python train.py --model="sound classifier" --dataset="short read English sentences (LibriTTS-R)" --train_examples=26041 --gain_aug_db=6 --n_mels=40 --hop_length=160 --input="log_mel" --spec_augment=false --win_length=512 --targets=["voice"] --num_classes=2 --arch="transformer" --norm="layernorm" --norm_position="pre" --activation="swiglu" --mlp_ratio=4 --head_dim=64 --fused_qkv=false --bias="none" --qk_norm=false --layer_scale_init=0.1 --parallel_block=false --inner_norm=false --subsampling=4 --layers=6 --width=160 --positions="sincos" --pooling="mean" --loss="cross_entropy" --init="lecun_normal" --residual_init="none" --optimizer="adam_atan2" --lr=0.0018 --beta1=0.9 --beta2=0.99 --grad_clip=3.0 --l1_shrink=0.03 --steps=30500 --batch_size=128 --epochs=149.9 --lr_schedule="cosine" --final_lr_fraction=0 --warmup_steps=6100 --weight_decay=0.1
Rows from block 2, named by matrix and row number. Rows with one number belong to one neuron. Each number is 128 + 24 x the weight over the matrix's rms, rounded and kept within 0 to 255. All counts start at 0.
# gate: MLP gate (model.blocks.2.mlp.gate.weight, 640x160), inputs 0-79
# fc1: MLP up (model.blocks.2.mlp.fc1.weight, 640x160), inputs 0-79
# fc2: MLP down (model.blocks.2.mlp.fc2.weight, 160x640, transposed), outputs 0-79
gate.131 [128 129 127 131 128 124 128 130 128 128 126 129 129 129 128 128 128 130 128 128 128 128 128 129 127 128 128 128 128 128 128 127 124 128 128 128 127 128 128 127 124 127 128 128 128 129 129 128 128 128 128 193 128 128 128 128 129 128 127 128 127 128 128 128 126 128 130 128 128 128 128 141 128 123 128 122 128 124 127 123]
fc1.131 [128 128 128 128 125 128 128 128 128 128 127 125 126 129 132 128 127 128 128 132 128 129 128 133 128 129  62 129 127 129 125 128 127 128 128 128 127 128 129 127 128 128 125 128 129 136 128 130 126 126 126 130 128 128 128 128 128 128 128 129 127 174 128 128 128 130 130 128 129 127 127 128 119 127 128 128 124 128 129 128]
fc2.131 [128 128 116 128 128 140 119 128 127 131 127 130 128 128  80 130 129 129 129 129 129 128 151 128 128 128   0 117 134 128 125 128   0 128 128 128 199 128 128 135 128 128 124 128 131 129 128 128 128 128 129 128 128 120  91 131 137 118 128 128 128 128 128 128 127 128 127 128 128 129 146  97 131 128 129 127 130 130 128 133]
gate.132 [127 107 151 131 132 134 158 133 115 128 128 128 131 128 128 132 124 127 108  72 123 120 126 121 125 127 126 130 132 128 133 129  94 128 129 129 128 132  96 128 136 129 128 129 128 131 128 124 129 128 119 120 122 128 128 126 128 128 142 130 128 133 150 133 131 128 128 129 107 142 128 126 117 128 112 127 126 131 128 128]
fc1.132 [130  93 148 128 135 139 168 138 125 128 128 128 127 127 128 127 126 128 127 126 126  91 128 128 127 128 128 129 132 130 133 131 136 133 140 135 128 131 128 126 129 138 129 128 143 132 132 128 146 140 126 124 125 113 116 127 128 128 129 128 127 114 135 140 139 128 128 128 128 152 128 129 128 129 127 128 119 132 155 132]
fc2.132 [124 128 128 116 128 128 128 128 128 127 128 128 118 129 128 126 128 129 134 124 123 127 130 128 135 167 236 121 128 107 129 128 122 129 128 129 154 133 128 129 128 143 130 128 128 128 122 128 128 119 128 128 130 128 127 133 100 127 128 128 128 142 132 146 128 132 128 128 118 130 128 116 129 102 128 121 128 140 127 128]
gate.133 [128 128 122 128 128 127 128 128 128 131 127 128 127 128 119 136 127 124 124  97 128 128 128 128 128 129 127 149 133 129 128 129 128 128 129 126 135 140 128 128 128 128 130 131 129 118 129 128 126 128 127 132 128 110 128 128 127 128 131 128 128 127 123 115 130 136 129 128 128 128 121 128 127 120 115 138 118 138 131 130]
fc1.133 [ 95 126 128 131 128 128 141 128 125 128 128 128 125  95 128 132 129 127 124 126 123 123 125 127 129 128 128 147 135 128 135 128 130 130 133 130 130 137 130 131 128 128 129 130 128 124 125 149 128 128 128 135 124 124 128 128 125 128 128 128 128 129 128 125 128 128 128 126 129 128 128 136 128 126 129 120 123 127 128 127]
fc2.133 [124 128 122 111 128 137 128 108 117 127 128 125 128 130 128  85 130 128 128 115 128 128 127 128 128 128 130  96 128 126 128 138 125 128 128  72 138 128 128 130 128 128 128 129 147  87 127 130 128 119 128 128 128 130 128 128 128 128 133 118 128 131 126 128 131 135 128 133 123 115 127 127 129 123 170 127 127 125 128 128]
gate.134 [128 129 128 119 128 130 128 128 137 130 128 127 130 121 131 124 128 128 125 126 126 129 128 128 132 129 127 123 126 131 126 128 128 128 128 128 129 138 128 128 125 126 119 188 128 118 128 128 126 128 128  98 118 107 128 133 128 128 126 128 128 128 120  95 146 143 128 154 129 128 128  79 128 120 128 142 123 134 128 126]
fc1.134 [128 127 124 128 128 129 117 128 157 135 128 126 128 127 132 126 126 129 127 117 121 107 127 129 156 127 137 130 124 147 128 129 127 128 128 128 128 129 129 128 128 129 128 131 130 121 124 127 128 128 127 129 128 128 126 128 128 127 129 129 127 131 128 125 104 129 132 128 128 128 123 129 128 125 125 157 126 130 122 138]
fc2.134 [128 130 248 128 127 128 126 128 134 129 128 128  96 128 127 210 132 128 128 152 128 131 125 129 122 137 128 123 120 127 128  75 127 130 127 129 127 128 130 128 126 183 120 126 131 122 131 128 128 116 152 135 133 148 126 128 142 123 127 128 125 128 126 128 130  78 127 137 126 139 120  94 120 120 128 128 128 131 112 130]
gate.135 [128 128 128  98 129 122 130 120 128 135 128 156 128 128 128 128 124 129 128 128 128 135 138 129 129 128 122 128 139  89 129 128 128 126 128 124 128 128 107 128 128 124 125 136 127 131 130 132 129 128 128 119 119 128 133 131 128  93 132 127 128 128 129 128 133 127 124 135 124 129 128 121 128 135 128 128 128 133 139 129]
fc1.135 [129 128 130 124 129 129 165 125 128 128 128 131 128 127 128 129 130 128 141 128 128 127 128 128 128 128 124 126 135 124 128 129 128 128 137 125 134 128 119 129 128 128 127 128 128 134 134 128 135 131  35 113 115 124 128 129 128 114 128 130 129 128 132 123 134 129 126 128 124 129 129 128 128 130 128 122 132 128 132 124]
fc2.135 [128 128 112 100 128 122 127 128 128 129 132 117 255 125 107 108 133 129 128  94 128 120 147 128 146 136 128 136 128 127 128 125 118 128 218 125 120 126 128 128 128 126 157 128 126 128 128 128 118 124 128 128 128 111  40 131 127 127 245 128 112 129 127 125 131 159 130 134 124 117 131 124 138 118 115 118 128 128 128 112]
gate.136 [129 138 133 118 135 129 128 116 129 128 140 144 138 124 130 130 131 119 131 106 128 132 137 128 129 128 122 128 134 126 125 128 123 122 113 120 128 128 109 122 128 123 126 139 124 127 131 131 127 128 129 101 100 108 129 128 128 116 140 127 130 133 126 100 164 127 121 245 128 130 134 118 130 124 135 131 125 162 129 128]
fc1.136 [124 123 128 127 124 132 102 136 130 135 110  85 124 127 130 128 126 134 125 128 115 125 127 111 128 129 156 128 111 139 128 140 128 145 146 130 117 130 138 129 140 147 136 128 152 122  99  78 130 128 124 132 140 130 122 120 128 137 112 133 124 112 128 134 117 130 131 126 118 128 103 129 123 128 117 132 128 128 128 127]
fc2.136 [136 108 165 128 128 102 126 128 127 132 128 128 128  97 129 133 112 132 128 168 128 128 129 128 111 128 128 121 126 128 126 139 132 128 131 160  68 131 126 126 140 152 125 128 121 123 145 128 132 139 128 132 116 129 128 105 128 128 110 143 129 128 130 128 104  90 123  71 131 138 128 119 112 137  98 151 130 128 128 133]
gate.137 [129 128 128 128 128 128 128 128 129 129 129 128 128 127 127 128 132 128 128 128 129 134 129 128 128 128 128 127 128 127 122 124 127 126 126 128 146 126 126 128 127 128 127 126 128 136 128 127 127 125 123 128 129 129 123 128 128 129 128 128 128 128 128 128 139 128 128 129 128 127 128 128 128 128 128 128 128 132 127 135]
fc1.137 [128 128 128 128 128 128 124 128 128 126 127 128 128 128 134 129 130 128 127 129 127 124 128 127 126 128 127 128 130 155 128 128 130 131 128 129 127 130 128 129 128 128 131 128 128 128 128 128 128 130 128 126 121 126 128 128 127 126 127 129 127 128 127 130 128 128 129 128 128 128 128 128 128 128 129 128 128 128 128 128]
fc2.137 [128 128 129 128 128 126 128 128 128 128 133  82 128 126 128 127 128 128 128 129 128 128 128 128 128 131 127 128 128 128 127 128 133 128 131 133  79 128 128 127 128 128 128 129 127 128 129 128 128 132 127 128  95 127 128 128 125 127 127 128 130 128 148 128 126 128 128 128 128 126 128 128 127 128 128 130 127 128 128 129]
gate.138 [ 85 128 128 127 128 128 127 132 124 131 127 128 126 126 130 130 128 124 124 130 128 128 128 126 125 127 120 126 128 130 129 129 128 129 136 137 130 133 134 129 129 129 130 128 129 128 126 129 129 127 126 129 128 124 126 126 125 122 128 132 117 128 130 128 127 128 131 127 128 131 119 129 128 128 127 125 126 128 127 128]
fc1.138 [125 127 128 124 128 128 127 131 128 128 128 129 125 117 128 134 128 121 122 135 130 127 128 127 127 130 119 120 128 128 128 128 133 131 129 135 132 129 129 135 131 129 134 128 130 128 125 128 132 128 128 128 129 124 127 128 126 125 128 129 128 130 128 128 124 133 130 124 126 130 128 130 119 128 128 124 128 126 131 127]
fc2.138 [113 128 128 128 128 130 128 128 133 128 128 138 127 132 129 125 132 129 128 128 128 128 115 128 104 129 155 134 136 128 128 123 128 128 128 105 251 128 128 128 128 125 128 128 128 128 127 128 128 127 145 128 150 128 128 128 128 128 128 129 128 128 116 128 128 129 125 128 128 130 183 128 130 127 129 128 128 142 127 129]
gate.139 [128 128 128 128 129 126 122 127 128 130 126 128 127 128 130 131 122 131 128 126 128 128 128 128 129 128 128 128 130 127 127 128 128 128 127 128 129 132 146 123 128 158 128 136 128 128 136 128 129 129 130 129 126 129 128 132 128 124 139 128 128 128 128 128 137 129 127 131 126 128 128  85 129 129 128 128 130 134 128 127]
fc1.139 [129 126 128 122 128 128 134 127 128 128 129 127 128 131 128 128 128 128 128 124 131 128 129 128 128 131 133 130 128 130 121 128 128 128 129 128 128 128 138 126 128 128 124 127 129 122 128 127 126 128 132 129 131 130 132 128 130 130 128 127 128 128 130 128 133 128 128 128 130 128 128 128 131 128 127 133 132 127 128 128]
fc2.139 [128 125 130 116 129 128 129 128 128 160 127  95 129 128 141 128 130 129 128 128 129 130 122 132 125 128 134 129 127 128 126 122 132 129 118 138 129 128 127 128 128 132 128 128 128 129 128 123 128 133 128 127 129 128 129 128 128 130 129 128 127 129 130 128 128 125 128 129 128 120 128 125 125 127 129 128 128 128 120 128]
gate.140 [133 153 121 140 137 131 131  84 173 127 144 128 133 152 128 118 155 175 152  89 133 149 146 169 146 122 159 134 132 102 116 103 102  86  88  79 116  94 104  93  97  82  99 128  94 129 153 128 125 129 164 121 122 147 142 148 168 137 128 110 139 119 127 128 136 116 106 169 141 117 165 114 173 149 135 146 149 164 129 141]
fc1.140 [137 137 118 140 133 130 140 104 174 128 141 126 133 154 129  93 150 147 151 104 147 147 154 180 138 113 156 138 128 103 111 106  98  93  82  84 115  92 102 109  85  82 103 113 114 128 143 128 113 135 156 123 128 157 128 147 145 131 129 110 140 123 123 126 138 114 111 153 148 105 160 119 191 139 136 139 147 145 132 144]
fc2.140 [112 128 128 138 128 131 128 128 128 128 150 100 127 132 128 128 131 128 128 125 128 141 106 128  84 137 158  30 128 127 128  96 115 128 127   0 179 128 128 130 128 119 128 128 128 128 127 128  51 116 146 128 131 145 128 128 128 128 128 128 128 128 128 128 128 140 128 128 122 152 127 128 147  70 129 124 128 145 127 143]
gate.141 [119 135 128 129 113 128 128 129 128 130 117 108 128 128 122 120 128 129 127 130 129 127 127 127 128 128 137 130 128 128 128 128 101 128 128 128 140 135 128 125 128 128 126 128 128 130 128 127 103 121 127 127 128 151 128 128 130 130 131 130 128 134 126 128 128 129 128 132 126 118 127 127 128 123 127 128 127 131 128 129]
fc1.141 [129 127 128 128 109 122 128 128 128 132 128 128 128 128 128 129 129 121 128 128 128 124 125 127 128  69 139 127 128 128 111 128 132 130 119 131 130 128 141 128 128 124 130 128  80 128 128 129 128 129 128 134 130 128 128 128 128 128 128 116 128 128 128 127 128 118 119 128 132 129 130 146 128 128 150 128 136  96 127 128]
fc2.141 [128 124 130  77 129 127 116 128 128 129 128 128 128 123 130   0 118 128 130 130 128 143 128 126 128 128 117 124 128 128 126 134 127 128 128 128  95 153 128 137 130 128 121 128 128 127 128 128 129 128 127 129 128 128 128 128 128 128 128 128 128 128 133 128 121 124 129 128 128 128 128 122 127 135 127 129 128 128 129 128]
gate.142 [120 124 144 125 125 124 122 139 119 129 117 128 115 109 129 139 107 113 120 147 128 121 118 112 125 145 109 124 125 131 137 145 140 150 146 153 141 158 143 142 140 140 146 129 132 128 122 128 132 126 114 132 128 124 125 118 126 122 128 136 118 139 129 137 119 141 136 121 117 133 120 149 122 125 114 127 122 130 118 101]
fc1.142 [122 125 132 126 123 123 119 155 111 128 119 128 117 112 129 136 116 111 123 150 128 122 119 106 125 137 114 126 126 136 132 140 138 140 140 169 139 166 144 135 136 138 140 128 132 147 113 129 131 126 112 130 129 124 126 129 127 124 128 153 120 137 129 132 120 144 140 121 119 140 116 136 121 123 115 127 122 122 122 113]
fc2.142 [124 128 128  55 128 136 128 128 128 122 128 114 126 136 128 128 132 128  96 126 128 128 122 128 104 131 155 131 127 128 128 125 128 128 130  55 169 128 133 130 118 122 128 128 128 131 119 128 128 105 133 128 141 128  62 128 128 116 128 128 128 127 101 128 128 137 128 128 127 130 128 128 137 127 129 128 139 131 127 128]
gate.143 [ 93   0   0 161 123 255 125 127 137 112 133 200 134   0 128 124 128   0   0 206 129 119 116 125 125 127 100 102 125 128   0 128 133 204   0 125  99 127   0 255 109 126 255 126 131 126 128 121 129 255 114 128 128  74   0   0   0  61 127 126 146   0 127 160 255 129 128 255 108 128 150 105 128 128 188 105 156 128 128 128]
fc1.143 [129   0 129 122 128 128 128 128 128 124 128 126 115 127 255 129 255 120 134 255 127 125 128 128 111 126  97 128 128 125  59 126 125 255  58 128 124 122 125 255  61  90 255 128 127 128  95  41 129 255 128  44 128 126 128  61 123 103 121 125 127   0  75 119 113 132 128 120 124 129 150 127 128   0 128 127 255 115 121 122]
fc2.143 [131 128 119 123 127 128 255 126 127 130 123 128 131 133 127 128 128 129 130   0 128 132 135 129 116   0 128 142 246 120 128 128 101 128 128 128 128  90 128 128 128 176 192 128 128 159 159 255 128 105 145 128 141 129 128 144 128 104 129 128 124 151 126 128 101 168 128 156  98  88 133  78 148 131 128 112 128 135 129 135]
gate.144 [ 95 128 123 129 119 128 127 125 128 131 128 129 132 128 127 122 127 128 128 128 143 156 130 128 128 136 128 144 128 128 126 127 128 126 127 128 128 127 128 116 126 126 124 128 129 122 128 147 118 125 128 128 128 128 126 128 128 128 127 128 119 128 127 128 128 128 128 128 131 102 128 128 169 126 128 129 128 127 128 128]
fc1.144 [130 128 113 173 130 128 128 107 128 128 125 117 128 131 129 125 128 123 128 145 128 128 128 128 128 130 128 125 127 128 127 128 128 128 128 127 128 127 128 128 128 128 128 128 128 125 128 127 128 129 130 128 130 128 128 133 128 144 128 127 128 128 128 108 125 128 137 128 128 128 128 128 129 128 128 128 128 128 128 132]
fc2.144 [128 128 128 128 125 130 130 131 141 242 128 128 128 128 128  82 142 129 124 127 128 134 128 128 141 128 128 131 128 125 127 128 125 128 128 128 124 128 133 128 127 104 152 129 128 127 126 128 126 121 125 128 132 132 128 128 128 128 131 126 122 145 115 128 129 129 154 137 127 126 127 132 123 128 128 128 121 123 128 123]
gate.145 [130 128 129 127 128 128 128 128 121 128 128 128 128 124 128 128 130 127 129 163 128 128 128 123 124 189 128 127 135 127 119 123 129 128 128 134 129 128 128 131 131 128 129 128 128 130 128 127 129 128 128 127 128 130 126 128 127 128 126 128 128 128 128 127 124 128 128 128 128 129 131 131 128 128 128 124 128 122 130 122]
fc1.145 [128 128 128 126 126 119 128 128 131 128 125 127 128 129 131 128 119 128 128 128 128 128 128 128 128 128 127 127 128 162 128 130 128 129 133 134 128 132 135 128 129 131 130 128 129 102 128 128 127 129 127 128 128 115 128 128 128 126 139 128 127 127 128 128 128 139 127 128 128 128 126 128 126 124 128 149 128 129 128 128]
fc2.145 [128 133 128 128 128 169 128 130 127 125 128 126 127 134 128 111 128 128 128 122 127 127 126 128 127 128 129 134 128 128 132 128 128 133 138 111 134 128 128 142 128 118 128 129 127 133 128 130 126 128 128 128 126 119 128 126 108 128 128 121 128 128 128 128 128 129 131 128 128 129 128 154 130 128 129 128 125 128 127 128]
gate.146 [116 128 128 128 124 124 125 135 122 128 119 128 127 117 120 132 122 116 116 135 126 125 122 121 127 129 116 128 128 134 130 138 130 134 130 139 132 134 142 129 129 129 135 131 130 128 125 135 129 121  95 132 128 121 126 128 128 128 128 134 122 150 130 128 124 130 131 125 128 128 124 137 159 128 126 128 125 125 127 127]
fc1.146 [125 127 128 128 124 123 125 136 122 128 120 128 127 120 120 132 121 119 116 133 126 125 122 121 127 129 121 128 128 135 130 137 132 133 131 137 131 133 139 129 129 130 135 132 130 127 125 132 139 122 111 131 128 119 126 127 128 128 128 133 121 131 130 128 124 131 131 123 127 128 123 138 130 128 127 128 125 124 127 127]
fc2.146 [123 128 128 128 108 133 129 128 128 128 128 143 127 130 128 128 173 128 128 126 128 128 123 128 121 130 143 130 128 128 128 128 128 128  99 111 140 128 128 128 128 128 128 128 128 128 128 128 128 128 128 128 130 128 128 145 128 128 128 128 128 127 123 128 128 134 128 128 127 130 128 124 133 103 128 128 126 128 127 128]
gate.147 [127 129 140 128 128 128 128 128 122 105 128 131 129 128 128 128 128 110 114 128 131 128 137 128 127 166 124 129 133 128 130 128 142 128 128 127 128 128 128 128 128 128 129 123 124 129 132 128 128 124 128 135 128 130 128 127 129 128 132 126 137 122 129 128 135 128 128 131 128 128 132 123 130 128 127 122 129 132 127 134]
fc1.147 [131 130 128 128 127 128 129 128 133 128 128 121 118 128 138 143 135 125 128 127 127 120 128 128 113 132 126 128 126 128 128 128 129 131 128 128 124 128 128 130 117 124 136 165 128 127 124 129 114 128 128 128 130 127 128 128 122 126 127 128 121 126 128 122 127 128 127 124 130 128 128 128 128 120 128 128 131 128 118 128]
fc2.147 [127 128  98 128 128 128 128 128 130 128 129 118 131 129 122 100 128 125 125 109 128 125 128 135 131 117 129 128 130 128 131 128 126 128 130 118 128 128 128 158 127 128 137 128 175 130 104 128 131 127 128 128 128 128 128 129 128 128 133 127 128 124 128 132 135 151 130 127 128  96 130 131 129 131 130 128 142 128 127 128]
gate.148 [128 128 125 128 128 126 129 129 128 128 127 129 135 129 130 128 128 129 147 133 133 186 128 126 127 127 127 123 128 125 128 102 125 124 127 136 126 128 128 127 119 127 128 129 128 128 129 127 123 128 127 126 127 128 129 132 128 128 128 129 128 127 125 128 128 129 128 128 128 129 123 123 127 127 127 126 128 128 132 128]
fc1.148 [127 126 106 177 128 128 122 128 128 127 131 126 120 129 129 127 129 125 127 128 129 128 128 128 127 135 129 129 128 129 128 134 126 128 129 128 128 129 132 128 128 129 133 128 130 121 128 128 128 128 132 130 130 129 128 129 128 128 129 129 127 128 129 129 119 128 128 128 128 126 126 131 128 128 127 128 128 127 126 128]
fc2.148 [128 129 133 131 117 119 127 131 128 128 126 146 123 123 125 157 129 128 129 135 128 131 119 128 128 130 127 127 130 126 126 128 127 126 127 128 166 125 128 126 138 125 132 129 130 128 128 128 126 123 128 128  81 130 128 127 128 128 128 128 128 134 138 128 127 118 127 128 127 149 124 130 110 128 129 128 119 128 109 129]
gate.149 [ 94 128 132 128 129 144 143 128 128 128 129  76 128 128 131 127 129 128 131 128 128 134 129 154 131 124 128 128 128 127 128 128 117 126 128 104 128 127 128 128 128 128 127 128 128 129 139 126 133 142 129 127 130 128 143 197 128 145 128 128 128 121 131 136 128 127 126 149 128 129 128 128 129 137 102 104 135 140 144 126]
fc1.149 [129 127 101 128 127 128 129 121 128 194 128 128 131 130 125 127 133 136 127 127 128 128 131 128 128 126 138 128 132 126 128 127 128 121 126 119 128 116 124 127 128 123  98 127 126 133 135 125 130 115 135 126 128 135 129 128 129  51 130 128 131 128 130 129 128 122 199 133 133 126 131 128 140 130 130 128 128 129 128 131]
fc2.149 [127 130 117 119 126 130 125 114 126 128 128 125 127 129 112 128  92 128 127  91 128 125 126 128 125 128 129 128 124 128 128 128 128 128 122  26 117 128 147 139 128 132 125 128 132 128 124 128 117 132 128 128 152 152 125 128 133 125 138 119 127 128 129 127 129 135 127 120 127  49 127 132 189 121 128 128 131   0 127 122]
gate.150 [134  92 127 128 128 128 129 126 143 160 132 151 146 113 121 120 125 149 139 127 128 139 133 132 128 126 136 128 129 124 128 128 104  94 123 117 115  90 109 107 128 128  92 128 128 128 128 126 154 129 128 128 125 128 128 129 152 134 129 128 128 128 131 152 126 128 128 128 126 127 128 129 128 158 128 128 128 124 130 128]
fc1.150 [128 126 128 128 135 129 113 122 157 164 140 134 145 125 124 122 126 136 128 125 128 128 129 132 128 140 137 128 128 127 123 128 116 115 128  94 128 115 117 120 128 128  90 128 123 128 128 121 153 128 134 128 128 131 128 130 149 134 131 129 127 129 131 132 128 128 128 131 128 128 128 105 128 139 128 135 128 113 131 128]
fc2.150 [128 128  94 128 128 128 105 128 129 128 114 128 128 129 117 134 128 129 137  78 128 128 128 128 128 117 135 130 128 128 133 128 126 128 127  97 137 127 128 129 128 133 144 125 127 146 128 128 128 102 128 128 132 147 128 136 128 128 133 128 128 128 128 128 156 187 129 128 124 109 129 115 139 113 128 120 128 128 129 127]
gate.151 [128 128 126 128 129 127 128 128 127 128 128 128 128 129 128 117 126 127 128 128 128 148 127 128 131 128 128 134 128 130 128 128 129 128 128 131 122 127 131 128 129 131 112 126 128 127 127 128 125 121 127 133 128 128 130 128 125 129 127 128 127 127 127 127 128 128 128 128 132 127 128 128 128 127 128 151 123 127 126 128]
fc1.151 [138 128 123 128 126 128 115 129 127 128 128 132 143 128 128 128 128 132 120 116 127 128 127 128 128 135 127 126 128 122 129 128 128 128 128 129 129 128 128 128 128 128 128 128 128 127 136 131 128 125 128 124 127 128 128 128 128 128 128 128 128 128 130 130 129 128 128 129 127  80 126 128 128 136 126 128 128 130 129 124]
fc2.151 [127 128 138 130 128 131 128 126  95 127 124 162 108 128 127 128 113 128 131 135 127 128 126 129 120 122 141 128 138 128 128 128 128 128 128 144 132 129 128 128 128 128 128 128 127 130 128 128 129 128 129 128 128 128 128 128 128 128 128 128 126 128 128 128 128 106 128   0 128 155 101 105 133 137 131 128  73 128 124 129]
gate.152 [126 139 124 132 120 128 124 158 125 127 108 106 128 128 127 123 127 128 128 175 133 128 128 128 127 128 127 130 113 129 124 125 125 130 128 132 128 128 128 129 127 128 130 128 129 114 127 128 123 127 125 138 129 130 126 126 128 134  88 133 122 128 121 136 127 131 129 128 127 128 128 128 125 123 121 128 132 128 128 128]
fc1.152 [131 128 128  60 132 112 132 127 129 130 131 149 130 130 128 128 128 125 128 103 124 128 128 128 130 126 134 129 130 128 130 130 128 127 128 128 128 128 128 100 128 128 122 128 122 157 159 128 130 130 129 127 127 128 128 135 128 130 131 122 129 128 129 103 142 125 123 144 128 134 134 129 129 129 130 128 128 134 131 131]
fc2.152 [128 127 129 127 136 125 111 128 130 118 129 128 128 127 133 125 127 127 128 129 128 128 130 125 130 126 129 130 129 129 128 128 130 128 131 153 126 129 128 128 128 128 124 128 128   0 132 130 128 132 126 128 107 127 129 118 126 129 128 132 128 128 128 126 128 126 127 132 129 128 125 128 119 131 128 142 127 126 132 127]
gate.153 [131 128 125 128 126 129 131 128 130 127 129 116 130 130 127 127 130 164 129 127 128 135 128 136 130 124 144 144 128 122 128 125 127 122 117 109 127 123 127 108 126 123 122 127 125 134 138 128 128 126  83 109 127 132 129 128 133 132 128 125 129 128 125 128 131 131 126 176 129  70 129 127 132 128 132 128 128 179 136 128]
fc1.153 [116 128 147 126 129 127 123 129 127 128 127 142 122 123 126 135 127 122 128 129 128 124 127 103 125 132 101 103 129 129 130 139 130 133 139 140 129 131 129 142 130 134 143 129 130 125 111 128 118 128 126 128 129 120 128 125 124 120 128 129 127 128 129 127 116 130 129 121 126 145 128 132 126 128 126 128 128 124 107 125]
fc2.153 [128 128 141 128 128 128 141 128 126 130 129 138 129 110 128 128 127 128  89 140 128 116 149 117 148 131 125 128 128 128 128 128 128 128 128 203 116 129 128 128 128 128 128 128 128 123 198 128 129 241 124 128 122 128 130 101 128 132 117 128 128 128 128 128 128 106 102 128 128 127 128 152  45 149 128 128 129  87 128 128]
gate.154 [128 128 128 128 128 123 128 128 135 135 128 121 128 128 128 128 128 128 131 126 127 128 128 128 127 126 128 129 126 137 128 130 128 127 137 128 128 128 132 132 128 128 128 138 129 125 126 127 128 128 126 128 128 118 128 131 128 126 128 133 116 143 124 115 129 133 129 128 128 128 128 139 125 127 128 133 123 128 112 129]
fc1.154 [ 29 128 129 127 131 128 128 127 126 128 132 143 130 127 121 122 129 127 130 128 128 127 125 125 162 128 137 128 130 127 128 127 129 128 127 129 128 128 126 128 134 128 128 105 127 138 127 134 129 127 110 128 128 127 130 128 128 141 128 128 129 130 135 128 123 127 128 125 125 128 129 135 126 132 128 124 128 122 128 124]
fc2.154 [129 128 122 128 131 123 128 128 117 121 125 128 132 114 129 111 128 128 128 111 127 124 134 127 128 127 128 132 129 129 129 124 131 128 128 128 145 128 128 127 128 125 132 123 122 133 128 135 126 137 126 127 126 128 131 129 126 131 138 127 131 128 128 128 127 152 128 137 128 124 128 130 128 108 127 128 128 121 128 124]
gate.155 [122 128 128 129 128 128 128 128 128 127 129 128 128 154 127 125 127 127 127 129 128 128 128 128 129 128 128 128 126 128 128 121 128 128 128 128 128 125 130 128 128 125 122 127 128 128 126 129 127 128 129 129 129 130 128 127 128 129 127 127 128 131 128 128 127 128 128 128 130 128 128 128 128 126 128 130 128 127 126 123]
fc1.155 [128 128 128 128 128 128 127 128 128 128 128 127 127 128 128 128 127 127 128 139 128 128 128 128 128 108 128 126 128 128 128 122 128 128 127 128 128 127 128 128 130 128 128 128 128 130 126 128 128 128 128 123 129 130 128 127 128 128 128 128 129 129 128 123 126 128 128 128 129 128 128 128 128 127 128 138 128 126 123 126]
fc2.155 [128 129 122 128 128 129 128 128 128 127 129  93 128 132 127 128 153 128 128 121 128 131 128 128 129 130 147 130 128 127 128 128 125 128 128 128 113 121 128 128 128 139 128 128 128 128 127 128 127 128 129 128 132 128 128 136 128 128 128 128 129 129 128 128 128 128 128 128 128 128 128  83 128 127 128 128 128 128 128 143]
gate.156 [128 128 124 129 128 129 127 126 129 125 128 128 130 128 128 128 131 133 129 127 128 128 131 129 130 126 130 128 129 126 128 125 128 125 127 127 125 125 126 126 126 126 126 128 127 128 128 128 127 126 128 127 128 130 129 129 128 128 128 128 128 126 127 128 128 128 125 128 129 118 128 109 128 128 128 127 128 128 128 128]
fc1.156 [128 128 130 128 127 128 128 130 127 128 126 128 126 125 127 128 126 126 127 132 124 129 127 127 127 128 128 128 128 128 143 134 128 135 131 131 130 131 133 128 131 130 128 135 133 128 127 128 128 128 128 128 126 125 128 134 128 127 125 130 128 128 129 126 125 128 130 125 128 130 127 109 127 128 127 128 126 127 128 128]
fc2.156 [128 124 128 108 128 126 128 128 134 129 135 106 131 124 129 128 129 128 131 128 128 130 130 128 128 126 128 126 129 130 128 130 134 127 110 137 113 128 128 117 131 160 128 128 128 128 130 128 128 128 128 128 123 123 128 128 128 130 128 128 128 128 129 128 126 128 128 128 128 125 128 128 131 130 128 128 182 124 125 128]
gate.157 [128 129 111 128 128 125 130 130 126 128 127 128 129 128 128 129 124 128 112 110 127 128 128 128 127 128 128 130 128 129 130 128 128 128 130 128 128 128 129 126 128 128 128 128 129 124 131 128 130 128 127 128 128 125 128 130 128 130 128 131 128 128 128 128 134 128 129 146 128 128 126 135 128 133 128 128 125 150 128  99]
fc1.157 [128 128 128 129 128 128 128 128 128 123 128 128 128 131 128 128 122 128 128 131 146 141 140 133 130 128 128 128 115 128 128 128 128 125 128 128 128 126 131 128 128 127 128 128 128 127 126 129 127 128 128 128 128 125 130 128 128 127 124 128 129 129 128 127 128 128 128 128 128 128 127 109 128 127 128 131 128 127 128 127]
fc2.157 [128 127 131 128 114 128 128 132 128 122 128 125 128 124 125 137 128 129 128 130 128 142 127 128 128 128 128 129 128 129 127 128 129 127 126 128 128 128 127 128 128 140 123 128 126 127 130 128 136 131 129 127 131 128 127 128 131 128 125 137 125 128 128 128 127 127 128 125 128 128 139  98 128 128 129 128 128 139 128 130]